Rows from block 2 of the image encoder of a small contrastive image-text model, named by matrix and row number. Rows with one number belong to one channel. Each number is 50 + 12 x the weight over its row's rms, rounded and kept within 0 to 99. All counts start at 0. After the name is the row's rms in percent of the matrix's.
After each channel's rows are labels from the 100 images, of 14976, where the channel reaches its highest value: "responds to" is what is common among them. Only what is clearly more common there than usual is listed. The data: photos with spoken descriptions (Open Images, Localized Narratives). In brackets: how many of the 100, against the usual share in percent.
# convs0: first 3x3 conv, stride 2 (encoder.blocks.2.convs.0.weight, 272x160x3x3, each kernel summed), inputs 0-159
# convs1: second 3x3 conv (encoder.blocks.2.convs.1.weight, 272x272x3x3, transposed, each kernel summed), outputs 0-135

convs0.183 087:43 72 28 34 46 47 50 33 54 55 58 54 47 55 51 46 42 46 64 70 57 16 45 49 53 43 44 62 55 55 64 61 30 36 41 50 54 44 32 36 53 65 59 54 24 39 34 41 62 33 48 42 61 65 50 58 41 50 65 48 67 31 45 63 53 45 62 60 41 42 81 46 64 69 35 42 49 58 67 47 59 46 41 45 56 48 52 74 65 48 56 47 62 39 53 52 50 28 54 62 40 53 36 62 57 35 38 43 48 34 37 48 43 41 53 27 47 43 45 76 58 62 60 49 40 83 28 50 56 61 52 58 55 55 68 30 40 53 57 36 49 46 28 24 48 33 54 41 52 69 64 30 55 45 38 55 61 51 49 33
convs1.183 085:42 44 70 54 49 54 66 31 49 51 31 52 34 38 62 47 53 17 37 40 39 40 32 49 64 52 33 44 61 41 55 49 43 66 54 65 63 55 42 55 58 50 41 57 63 56 66 40 59 22 45 33 37 46 48 47 37 44 22 60 27 43 42 56 36 53 61 43 39 58 50 47 50 65 49 42 46 34 54 47 38 56 45 72 32 26 53 29 75 62 57 47 48 52 46 44 47 51 46 60 50 48 63 28 30 67 63 42 44 50 56 60 66 62 30 48 50 47 57 78 18 39 42 59 46 34 48 49 56 42 36 39 60 78 47 44
responds to: text has "text" (25 vs 6.6)

convs0.40 087:46 44 37 39 53 33 55 46 46 38 41 48 41 55 36 18 50 59 69 66 47 50 64 41 47 51 49 40 48 52 47 57 48 30 58 42 39 76 44 26 42 25 56 52 39 37 27 28 54 49 37 46 34 77 61 54 36 42 52 46 47 47 33 53 34 56 60 31 58 56 50 35 55 47 46 62 60 33 55 41 53 26 34 31 51 55 30 81 69 40 34 61 21 66 65 39 48 66 40 54 33 41 40 40 42 48 39 72 56 55 54 39 37 36 33 38 56 44 44 43 46 49 46 28 66 44 70 56 47 43 39 64 47 54 56 39 50 44 55 58 47 43 42 52 53 36 50 46 38 31 51 43 33 75 61 57 64 44 42 57
convs1.40 095:30 45 67 30 59 76 60 56 39 38 51 53 52 66 58 34 46 46 52 41 70 56 56 64 45 52 34 58 64 57 30 52 52 60 33 59 53 46 53 66 62 50 43 48 40 45 42 49 48 30 34 43 35 38 55 66 47 43 37 47 39 41 47 48 65 46 63 43 72 66 43 86 58 41 59 41 33 53 22 50 54 54 39 60 55 54 54 74 55 40 51 55 81 52 39 56 71 49 43 59 50 42 51 66 56 61 55 56 46 34 66 55 29 56 61 48 39 60 60 41 41 51 57 51 37 59 49 63 55 48 79 15 68 52 51 44
responds to: text has "wall" (44 vs 19.9)

convs0.112 109:60 39 46 25 44 36 47 43 64 25 49 67 51 51 50 51 61 67 32 25 35 54 39 35 46 44 56 44 53 41 64 31 60 45 38 69 60 73 68 62 61 58 46 63 40 69 60 40 40 35 35 54 62 24 73 55 54 72 52 53 47 56 37 33 57 55 44 44 39 49 42 69 63 59 37 43 37 42 71 41 52 61 31 43 47 42 46 39 46 45 45 60 40 48 36 49 47 22 55 70 63 56 63 70 49 53 47 65 70 28 71 49 49 38 44 68 33 46 47 49 39 38 37 46 48 47 53 54 42 35 41 51 39 58 51 73 75 54 39 28 60 44 73 51 35 51 59 52 40 47 42 48 43 48 70 48 40 57 54 37
convs1.112 107:55 60 56 38 41 66 28 44 55 36 49 42 54 42 47 41 38 50 36 21 45 56 51 60 39 40 44 48 40 48 53 68 46 33 58 33 37 28 58 39 59 49 62 52 56 49 48 54 32 62 51 69 64 58 54 39 40 50 49 44 57 56 67 64 43 61 56 36 37 44 51 51 65 65 90 26 67 36 65 65 61 48 45 51 28 16 43 54 59 52 75 58 52 51 56 52 25 62 54 39 43 53 74 57 48 52 38 34 49 50 59 62 55 29 14 38 49 48 18 53 52 45 34 52 59 46 45 59 63 48 41 57 53 46 45 48
responds to: text has "standing" (57 vs 23)

convs0.98 089:52 52 31 31 34 50 37 63 47 54 44 46 40 56 37 52 39 55 50 46 76 59 26 52 52 49 37 62 40 60 44 33 39 57 37 46 57 58 35 60 53 48 40 37 44 40 58 49 50 59 57 42 56 35 50 74 55 62 62 40 45 44 32 66 51 53 63 54 50 54 63 54 65 42 55 35 26 59 37 16 31 43 36 57 31 46 43 43 39 48 54 51 38 80 49 54 33 50 52 60 49 52 48 68 43 52 39 59 50 38 49 26 15 29 56 42 48 35 43 40 66 28 72 34 38 64 48 37 49 81 43 41 37 40 47 34 42 54 41 66 48 36 55 49 43 53 35 51 65 44 38 46 32 37 48 25 40 58 66 43
convs1.98 089:59 40 67 62 43 42 62 30 31 59 54 54 51 51 25 63 35 56 29 63 40 62 27 40 59 54 21 63 35 50 44 32 64 38 51 53 60 36 31 53 47 39 51 27 49 56 44 54 49 44 46 44 46 38 40 49 42 46 59 48 45 62 62 54 58 55 47 33 42 35 57 51 72 38 63 60 79 50 44 46 51 45 58 52 52 44 52 29 64 50 28 55 48 59 30 48 44 62 57 31 42 50 43 54 43 43 42 54 46 68 67 57 46 36 38 29 50 46 45 46 73 57 37 53 44 35 35 53 43 48 37 63 47 61 52 29
responds to: text has "standing" (49 vs 23); text has "people" (45 vs 21.4)

convs0.260 122:47 39 40 50 20 49 39 93 46 47 32 41 36 51 50 51 35 41 49 42 79 64 54 29 48 57 55 64 51 53 29 44 56 44 44 64 51 53 60 34 49 38 53 48 47 28 48 58 44 84 52 53 51 54 52 43 52 48 46 48 36 49 20 41 34 53 42 40 46 33 58 42 55 35 52 27 35 47 45 29 43 48 59 66 57 58 56 33 57 47 45 43 71 71 47 46 52 69 71 60 46 38 41 80 59 45 54 51 60 50 41 37 40 41 49 42 56 34 32 42 55 37 78 62 46 41 41 51 52 67 57 59 59 52 64 47 29 45 29 60 51 51 32 36 52 54 45 61 51 36 64 38 50 46 67 34 45 43 49 64
convs1.260 109:47 56 74 57 57 47 43 70 23 56 56 49 48 46 55 37 34 67 37 62 36 37 45 72 37 57 32 51 49 36 63 39 55 57 42 59 38 56 45 25 41 41 53 21 43 41 43 52 39 52 62 40 53 50 69 43 56 54 49 58 46 56 53 46 37 51 50 52 48 47 69 46 57 32 57 56 38 47 40 48 69 47 43 52 34 51 25 48 69 29 42 58 60 42 53 47 61 56 65 36 55 50 45 42 51 57 51 37 39 56 58 63 62 46 50 72 47 49 51 47 92 42 34 33 41 34 38 45 63 56 44 57 70 50 39 39
responds to: text has "standing" (51 vs 23); text has "people" (47 vs 21.4); text has "holding" (37 vs 16.3); text has "two" (28 vs 11.2)

convs0.220 121:45 49 54 38 63 48 51 25 43 47 35 39 35 46 49 64 39 46 51 54 53 40 48 42 32 63 56 48 53 55 60 81 44 75 60 49 45 43 55 37 45 55 47 58 61 41 40 55 49 33 46 43 48 58 53 47 54 44 38 55 60 54 56 26 58 53 55 65 53 67 29 59 49 62 75 58 69 59 51 54 57 44 52 35 41 49 55 41 45 53 32 37 31 44 57 52 41 43 44 43 48 85 49 49 42 44 60 42 36 61 42 60 56 62 45 44 89 53 42 60 61 50 55 45 46 32 41 22 71 25 52 72 43 53 93 46 63 56 46 42 55 52 48 55 68 60 56 34 37 65 47 56 67 74 49 53 55 81 49 61
convs1.220 105:37 41 97 47 41 43 46 71 12 59 50 32 32 52 21 66 61 36 14 49 44 42 35 46 45 37 59 51 53 43 58 39 20 74 21 33 37 51 31 47 49 55 28 45 44 52 65 52 51 81 42 58 58 47 62 47 36 50 52 72 36 32 47 55 42 40 62 55 48 61 41 60 72 45 53 57 56 49 36 50 56 45 66 54 25 41 49 81 59 62 32 71 53 49 37 56 71 46 53 53 56 48 53 62 42 53 29 40 40 39 49 56 46 50 48 59 65 44 45 37 44 44 43 46 62 40 60 66 52 46 42 49 48 53 49 53
responds to: text has "plants" (27 vs 10.4)

convs0.46 107:46 73 37 48 57 55 63 43 26 76 49 46 21 36 42 22 48 43 39 62 63 62 38 64 44 48 21 43 35 40 84 70 51 45 32 31 54 57 44 62 54 36 56 39 46 35 43 44 57 51 37 52 56 60 51 52 40 38 33 42 27 31 53 46 44 35 49 37 55 37 52 50 45 41 50 84 55 53 48 54 61 35 50 43 38 44 47 49 55 33 48 52 61 47 55 55 48 42 52 43 60 31 56 54 53 55 45 39 44 67 65 36 37 84 56 58 66 46 57 46 55 39 57 39 32 63 67 54 60 76 47 60 52 57 41 46 53 55 63 42 53 55 48 68 57 59 69 44 46 48 25 49 26 49 56 49 42 34 38 40
convs1.46 120:59 54 37 39 26 54 49 47 62 51 55 81 50 63 48 34 57 40 52 94 48 51 53 31 63 53 62 77 54 37 44 45 51 13 50 41 40 46 54 71 56 50 59 58 34 52 42 39 45 55 46 42 50 63 35 48 46 49 44 46 43 60 50 45 49 40 38 60 50 43 38 57 37 40 70 58 41 69 46 47 46 43 36 62 05 46 67 49 21 77 51 65 52 42 74 46 62 44 59 44 54 44 52 63 54 34 47 41 37 50 44 50 53 61 64 67 57 59 70 45 43 51 56 52 42 37 55 66 20 32 52 57 46 44 60 63
responds to: text has "sitting" (33 vs 14.9); text has "man" (29 vs 11.8)

convs0.262 107:52 39 66 52 66 40 33 22 42 31 67 42 43 49 55 56 64 64 53 71 46 48 49 48 58 53 46 47 48 40 68 66 60 58 47 52 50 45 50 25 52 61 63 72 51 47 39 65 57 47 59 53 31 59 59 57 44 60 49 59 43 37 45 51 48 38 39 51 46 48 38 37 60 41 57 48 23 50 39 49 55 32 33 48 45 47 58 58 44 39 54 33 46 24 54 55 58 52 26 47 48 31 53 33 13 68 48 46 56 52 55 36 45 57 46 38 72 44 63 56 41 25 48 50 50 54 51 32 50 65 37 80 60 82 73 58 44 49 63 53 35 45 44 68 68 59 72 31 38 56 60 50 52 29 56 55 70 68 45 41
convs1.262 105:47 34 39 41 39 34 54 73 43 56 38 61 53 67 40 26 59 11 43 52 48 45 39 49 51 71 44 42 63 44 37 51 63 50 50 55 67 40 51 43 45 52 61 51 57 34 56 29 35 67 44 43 56 55 57 54 35 41 68 61 46 48 27 61 32 47 64 57 44 56 58 68 50 39 14 41 46 42 36 55 40 72 65 49 42 55 67 76 43 46 60 66 42 25 51 37 77 35 49 62 50 51 36 54 44 53 54 48 47 53 41 60 45 44 53 50 53 42 40 47 37 30 68 47 53 31 48 61 59 30 69 40 45 48 50 27
responds to: text has "standing" (55 vs 23); text has "people" (46 vs 21.4); text has "holding" (42 vs 16.3)

convs0.160 126:43 32 53 41 46 42 66 51 27 61 34 58 44 52 38 44 38 42 38 61 55 54 65 36 39 47 50 61 46 40 54 37 28 39 50 45 37 42 45 31 64 44 49 43 36 21 35 41 57 73 31 37 49 57 40 48 45 54 28 60 50 37 47 41 54 40 53 43 34 30 58 46 50 37 49 61 26 47 45 64 54 40 49 49 54 63 33 52 43 42 41 35 43 58 58 52 38 57 35 47 49 47 48 64 40 48 57 47 52 54 26 33 45 46 39 20 21 35 28 46 40 54 66 29 40 60 43 59 27 67 34 54 31 50 52 35 55 51 55 76 46 40 49 26 49 48 22 63 54 48 62 52 55 21 72 57 37 56 41 49
convs1.160 108:54 59 66 55 42 42 67 62 60 44 50 52 54 38 65 69 42 52 50 36 48 44 42 64 48 51 30 54 49 52 61 47 51 79 44 57 47 34 61 58 64 56 39 57 57 45 50 64 62 16 55 49 43 56 52 43 39 48 69 49 47 53 64 53 47 50 64 52 66 60 47 54 64 60 65 81 36 52 35 52 37 46 45 41 30 37 48 20 43 55 48 44 64 50 60 44 95 32 61 65 67 45 55 65 49 38 47 51 57 52 61 50 51 50 58 25 47 33 68 44 46 70 34 68 51 45 51 38 40 56 66 54 50 55 45 50
responds to: text has "standing" (49 vs 23); text has "wearing" (29 vs 12.1)

convs0.143 098:51 40 53 33 30 17 38 46 49 52 47 37 52 40 28 36 55 55 34 58 68 69 32 49 38 45 46 57 45 40 49 57 33 49 46 59 60 48 46 44 48 34 61 27 43 35 44 46 31 57 52 52 59 54 69 54 48 54 54 41 38 42 15 44 44 42 47 31 45 51 37 48 27 32 57 57 41 37 35 34 41 45 47 60 58 49 36 60 60 40 46 49 44 53 36 33 51 63 33 70 60 32 45 51 56 45 65 44 40 39 63 44 48 37 48 46 77 56 44 44 20 36 49 37 48 30 27 55 42 50 36 38 38 52 68 34 46 43 59 53 32 44 31 48 64 47 38 43 35 24 50 37 41 59 48 49 50 15 38 41
convs1.143 083:47 50 54 29 51 57 55 35 63 53 45 34 49 24 45 58 60 38 43 53 49 51 57 77 59 48 47 58 39 36 46 50 43 53 35 55 49 24 62 64 43 42 34 33 41 47 43 41 39 58 54 31 36 55 69 46 37 43 53 41 63 35 54 61 41 30 70 42 79 52 83 57 58 52 72 39 53 55 30 48 50 53 62 57 57 32 39 45 63 59 43 59 51 49 45 45 68 42 52 54 42 52 45 55 57 62 53 45 55 52 54 51 30 78 71 48 58 48 55 45 51 48 77 51 32 59 52 73 61 47 51 83 47 42 39 34
responds to: text has "standing" (54 vs 23); text has "people" (44 vs 21.4); text has "wall" (40 vs 19.9)

convs0.222 081:52 29 53 46 40 60 53 57 37 40 60 39 33 67 55 59 51 51 61 44 62 42 47 49 46 47 42 43 43 52 37 39 60 75 45 52 37 62 78 40 42 50 60 43 44 32 37 60 54 33 54 38 53 55 72 52 47 60 31 58 72 48 38 52 41 65 51 24 36 52 52 57 47 41 73 35 74 57 58 33 41 52 42 72 45 54 49 46 17 48 58 49 86 70 40 51 66 48 55 63 65 31 44 59 62 67 59 38 49 48 47 53 60 14 43 23 68 50 41 37 43 50 53 55 71 33 57 44 39 48 66 55 54 30 57 66 52 49 64 47 41 62 53 42 36 39 51 52 55 57 34 57 39 50 33 47 48 33 35 47
convs1.222 114:38 49 51 58 38 56 49 28 37 46 30 53 44 46 00 44 43 56 22 70 46 44 72 61 46 39 49 59 37 45 27 57 25 80 18 58 40 36 65 37 48 42 21 42 57 54 55 50 41 77 50 54 53 36 24 66 54 62 52 52 56 45 38 49 42 30 62 48 48 45 72 56 58 49 53 30 52 62 44 53 43 39 48 45 57 41 58 60 57 40 32 66 35 65 34 47 53 29 78 53 46 64 47 61 51 45 52 54 49 44 44 49 62 42 84 52 47 45 47 46 62 33 56 40 53 20 51 44 68 43 26 45 61 54 50 45
responds to: text has "plants" (28 vs 10.4)

convs0.116 089:50 43 46 46 60 60 53 53 24 57 50 58 43 56 57 55 56 35 48 50 80 52 58 51 45 44 45 46 40 51 51 40 59 44 48 63 43 58 67 58 55 68 30 46 45 25 31 40 43 36 47 39 47 55 61 31 36 40 38 39 68 38 41 51 30 41 60 38 53 78 75 44 46 45 38 52 55 51 43 42 35 65 61 43 41 59 39 66 57 53 34 38 77 76 48 40 50 57 46 39 39 60 40 81 82 44 43 47 59 47 68 46 34 39 26 67 67 44 53 42 44 47 50 32 49 61 66 45 41 53 49 60 39 49 47 37 52 50 38 76 71 42 53 52 69 44 55 62 53 51 52 40 47 27 63 39 61 26 64 32
convs1.116 093:68 27 63 44 27 72 50 49 37 53 62 43 41 42 36 45 59 54 40 95 46 19 53 47 84 51 36 63 40 50 39 57 69 31 34 53 40 18 46 48 37 59 50 40 57 54 57 55 38 39 55 44 39 52 44 48 62 36 49 51 65 47 59 54 43 32 54 61 52 49 71 51 64 51 71 29 42 42 18 44 37 51 36 45 29 42 72 60 64 49 54 32 44 55 50 57 69 40 42 42 42 46 55 52 59 53 51 49 50 47 51 34 57 50 53 69 44 27 53 47 36 49 47 58 48 36 50 66 77 42 28 24 32 46 45 47
responds to: text has "standing" (51 vs 23)

convs0.228 093:55 51 53 35 60 61 43 44 50 39 50 48 68 51 48 56 67 82 54 42 61 51 32 56 44 56 59 48 57 52 52 47 32 43 58 71 48 52 46 83 53 50 42 66 50 38 36 64 55 57 50 31 54 59 47 59 50 56 47 52 65 38 55 41 49 66 29 56 37 78 63 57 72 33 53 69 62 36 46 43 43 69 53 55 51 53 47 30 33 64 47 42 43 54 44 76 32 49 42 53 30 67 56 51 85 35 36 42 61 46 58 47 36 39 39 62 51 43 16 40 50 50 55 50 35 50 33 50 41 46 57 46 30 53 43 53 75 55 48 64 40 65 60 43 29 44 34 75 33 39 48 35 46 62 67 51 55 36 32 51
convs1.228 089:41 36 38 61 49 56 40 71 66 39 51 41 57 48 31 55 28 74 64 37 47 49 46 64 33 48 53 48 43 58 48 45 59 29 61 62 58 36 34 32 63 56 45 36 55 53 76 37 40 51 71 41 52 61 46 40 34 42 55 50 41 58 56 56 55 63 55 39 52 47 48 64 56 54 67 30 63 42 59 62 53 55 30 42 54 13 46 63 34 67 67 14 60 70 63 55 44 36 61 41 46 37 54 46 59 28 49 51 46 46 49 47 63 54 36 36 47 46 48 60 44 46 50 38 63 58 53 71 80 56 30 28 29 59 26 59
responds to: text has "persons" (27 vs 9.3)

convs0.87 099:41 30 45 47 43 40 69 47 28 56 51 49 43 51 63 57 53 50 54 51 64 59 40 64 50 42 29 48 27 43 43 80 63 68 49 47 42 56 33 49 47 42 55 49 47 52 47 71 56 39 53 60 54 55 44 53 65 44 42 55 79 38 64 53 48 53 46 47 45 49 39 47 53 36 93 68 55 50 40 54 45 48 39 28 48 44 66 32 44 56 47 36 43 34 42 61 41 67 39 47 50 49 46 65 28 42 64 59 61 27 42 49 27 37 81 41 41 34 39 39 59 44 44 34 45 57 48 37 63 50 42 50 47 58 82 56 37 48 32 43 36 55 46 54 43 41 58 64 57 38 54 60 44 86 49 59 65 30 32 55
convs1.87 097:39 30 62 43 37 23 50 45 29 65 64 50 42 32 00 40 44 63 20 62 40 49 33 53 53 48 55 41 53 52 41 35 32 98 32 42 64 50 66 50 46 41 34 45 47 50 58 50 49 58 68 41 58 61 40 47 51 64 41 61 43 44 45 45 37 80 49 53 43 51 56 40 58 39 34 50 46 61 30 36 39 58 70 31 77 48 74 60 46 40 38 70 37 39 28 30 53 51 51 44 54 49 40 42 62 54 44 62 50 49 41 69 38 52 61 53 42 59 61 59 38 51 58 44 47 31 51 51 29 61 47 56 58 42 30 33
responds to: text has "plants" (26 vs 10.4)

convs0.66 092:46 55 66 34 78 45 46 43 51 42 38 73 28 58 75 60 36 48 25 42 46 79 74 32 51 41 58 66 50 47 52 49 54 31 44 51 56 35 51 66 57 55 62 72 51 55 52 54 51 27 66 48 75 55 47 42 32 47 74 45 45 38 46 42 54 46 58 41 32 45 49 53 58 42 32 51 35 39 58 57 65 43 55 52 49 50 67 44 52 56 42 46 36 59 52 23 50 48 48 59 34 93 29 63 44 47 55 68 59 53 54 42 40 56 44 57 42 59 72 52 29 25 43 43 42 36 46 50 47 51 58 49 35 67 43 71 64 48 40 36 52 47 39 42 49 45 69 47 48 34 60 33 49 53 62 44 49 38 47 35
convs1.66 108:33 42 44 46 61 41 40 38 44 48 41 37 51 49 66 39 64 51 58 33 43 30 56 57 47 44 51 46 48 46 44 52 53 48 56 35 42 33 65 54 54 68 57 72 40 56 64 61 39 55 48 47 58 42 42 24 41 39 50 53 32 50 52 58 67 44 39 45 41 49 45 48 39 50 54 41 46 48 40 44 50 53 35 51 35 24 47 59 50 50 50 19 77 39 40 71 32 58 25 50 54 47 48 56 38 48 23 51 57 30 53 71 51 42 16 50 49 44 52 67 65 44 41 60 56 48 54 39 71 64 42 46 64 28 49 55
responds to: text has "lights" (31 vs 7.9)

convs0.8 114:52 32 30 56 41 59 48 62 27 38 69 57 32 46 49 37 51 51 35 36 48 62 47 51 48 52 74 32 51 40 34 66 68 76 39 37 49 68 65 41 43 49 54 31 63 45 33 36 34 31 32 31 37 44 37 48 44 44 46 33 47 51 44 55 51 60 48 51 49 53 40 55 48 42 66 67 65 40 44 69 46 28 42 44 53 24 42 65 55 22 46 45 55 42 32 29 42 62 38 62 44 36 48 34 40 35 54 55 38 44 51 48 52 45 54 69 56 50 46 37 43 51 61 41 47 66 65 37 43 55 23 47 45 64 38 55 58 58 49 44 87 54 48 31 42 42 42 36 61 51 57 56 46 74 52 43 48 32 33 33
convs1.8 105:29 47 52 52 38 54 30 62 27 49 45 50 63 39 46 52 49 34 59 52 40 33 40 28 60 55 38 43 47 68 57 47 74 47 53 50 63 42 35 51 60 52 56 58 50 44 54 65 68 45 53 58 57 64 75 50 56 71 44 57 37 47 43 55 74 50 25 61 53 43 48 48 58 52 71 29 30 64 56 43 46 35 44 57 31 65 57 63 46 52 48 45 40 59 48 15 94 58 30 41 59 61 48 62 70 57 45 40 53 46 40 42 52 53 70 30 36 38 42 50 62 47 44 56 38 58 46 52 56 53 59 53 45 47 38 58
responds to: text has "grass" (25 vs 9.9)

convs0.175 102:63 44 44 61 77 49 64 40 58 57 57 71 38 48 48 47 56 58 26 60 77 49 32 44 31 56 27 50 60 59 63 42 54 43 28 55 37 40 38 37 79 52 43 56 62 43 29 53 52 67 43 54 41 42 44 62 70 45 57 54 67 60 61 38 51 55 33 37 55 50 44 55 46 57 65 64 56 36 58 50 52 54 53 38 46 43 61 53 68 57 45 40 48 72 60 53 49 48 50 35 29 62 50 56 37 38 65 47 42 58 48 40 33 64 99 57 51 41 56 48 63 33 66 51 50 46 56 29 48 50 36 37 41 29 84 42 49 34 52 44 66 58 53 38 38 34 55 58 51 48 34 40 65 55 63 51 50 54 59 41
convs1.175 125:46 55 69 44 05 37 51 59 34 68 56 48 41 31 26 60 45 33 49 85 49 48 42 41 61 37 35 29 54 45 41 56 65 29 46 53 24 56 48 65 56 52 75 80 40 53 53 66 60 47 39 31 57 37 85 47 40 67 40 61 42 45 28 46 48 54 31 48 46 41 44 53 49 52 31 66 40 45 48 43 38 53 84 45 41 55 44 30 42 63 48 54 37 50 25 45 91 37 43 69 66 49 35 41 47 46 43 60 34 33 53 39 34 57 62 30 46 45 47 43 55 40 51 48 53 54 31 44 35 34 54 77 42 54 31 47
responds to: text has "people" (46 vs 21.4); text has "holding" (35 vs 16.3)

convs0.167 092:22 66 62 61 41 54 39 67 22 54 41 54 51 39 62 50 49 68 27 40 37 39 52 40 44 45 66 53 47 42 32 70 60 40 51 53 45 50 32 73 45 54 41 83 32 41 78 34 47 54 55 41 51 47 57 34 49 57 70 38 54 53 58 35 42 39 51 48 43 54 50 47 43 38 69 40 46 52 69 38 64 52 67 53 53 40 47 50 55 52 42 53 49 66 52 62 69 44 48 69 78 54 63 38 49 46 56 59 38 42 32 61 56 34 38 50 58 77 90 39 53 55 53 60 49 49 30 46 54 61 65 48 63 37 39 34 44 51 50 58 36 51 58 65 65 39 55 53 45 23 53 57 36 60 47 66 60 48 68 50
convs1.167 112:70 55 24 46 56 46 49 58 44 48 61 53 56 33 37 33 56 97 52 27 58 50 69 77 49 53 53 43 46 41 39 49 41 48 50 44 47 53 34 49 57 37 40 42 47 42 53 68 29 50 42 52 33 50 37 35 58 47 57 57 59 43 51 41 43 58 44 50 36 47 41 50 34 59 45 29 45 28 54 47 33 44 37 48 36 57 51 63 52 27 56 46 51 53 23 59 37 27 38 65 50 43 48 63 56 44 36 39 62 30 48 44 36 58 36 52 54 40 65 65 55 46 41 49 45 47 62 57 67 39 55 61 47 40 64 54
responds to: text has "lights" (25 vs 7.9)

convs0.246 112:53 52 58 57 48 61 42 44 61 63 42 53 52 66 60 84 51 50 53 42 49 75 63 41 54 53 55 56 52 55 43 65 56 51 50 50 63 57 54 46 42 44 69 69 53 47 83 47 45 64 44 34 52 53 44 48 29 58 49 71 66 47 27 29 55 43 29 71 48 53 61 56 62 44 42 25 58 57 44 39 52 43 53 65 38 45 59 35 61 48 45 42 48 51 44 49 55 60 69 45 60 42 50 68 42 44 43 52 73 23 52 42 61 73 36 59 57 49 55 46 12 43 34 74 55 61 41 60 64 49 53 84 37 64 53 61 56 57 50 34 42 62 63 59 38 63 29 47 54 40 71 38 43 54 59 39 60 76 46 46
convs1.246 117:38 51 46 33 55 43 54 60 51 46 53 37 35 36 76 57 45 48 60 41 52 14 49 80 67 62 62 25 47 36 54 80 38 71 59 54 60 40 39 32 36 53 56 53 57 59 45 44 68 64 53 45 66 51 67 57 50 28 54 50 63 51 47 44 35 42 66 52 39 29 56 46 44 47 18 57 45 49 57 50 52 48 28 54 25 22 44 68 52 32 66 39 59 37 37 47 32 34 55 34 63 50 43 41 53 40 37 38 51 47 37 56 55 43 24 52 48 51 16 45 58 37 64 47 60 57 46 53 32 64 58 32 57 54 48 56
responds to: text has "table" (31 vs 12.9)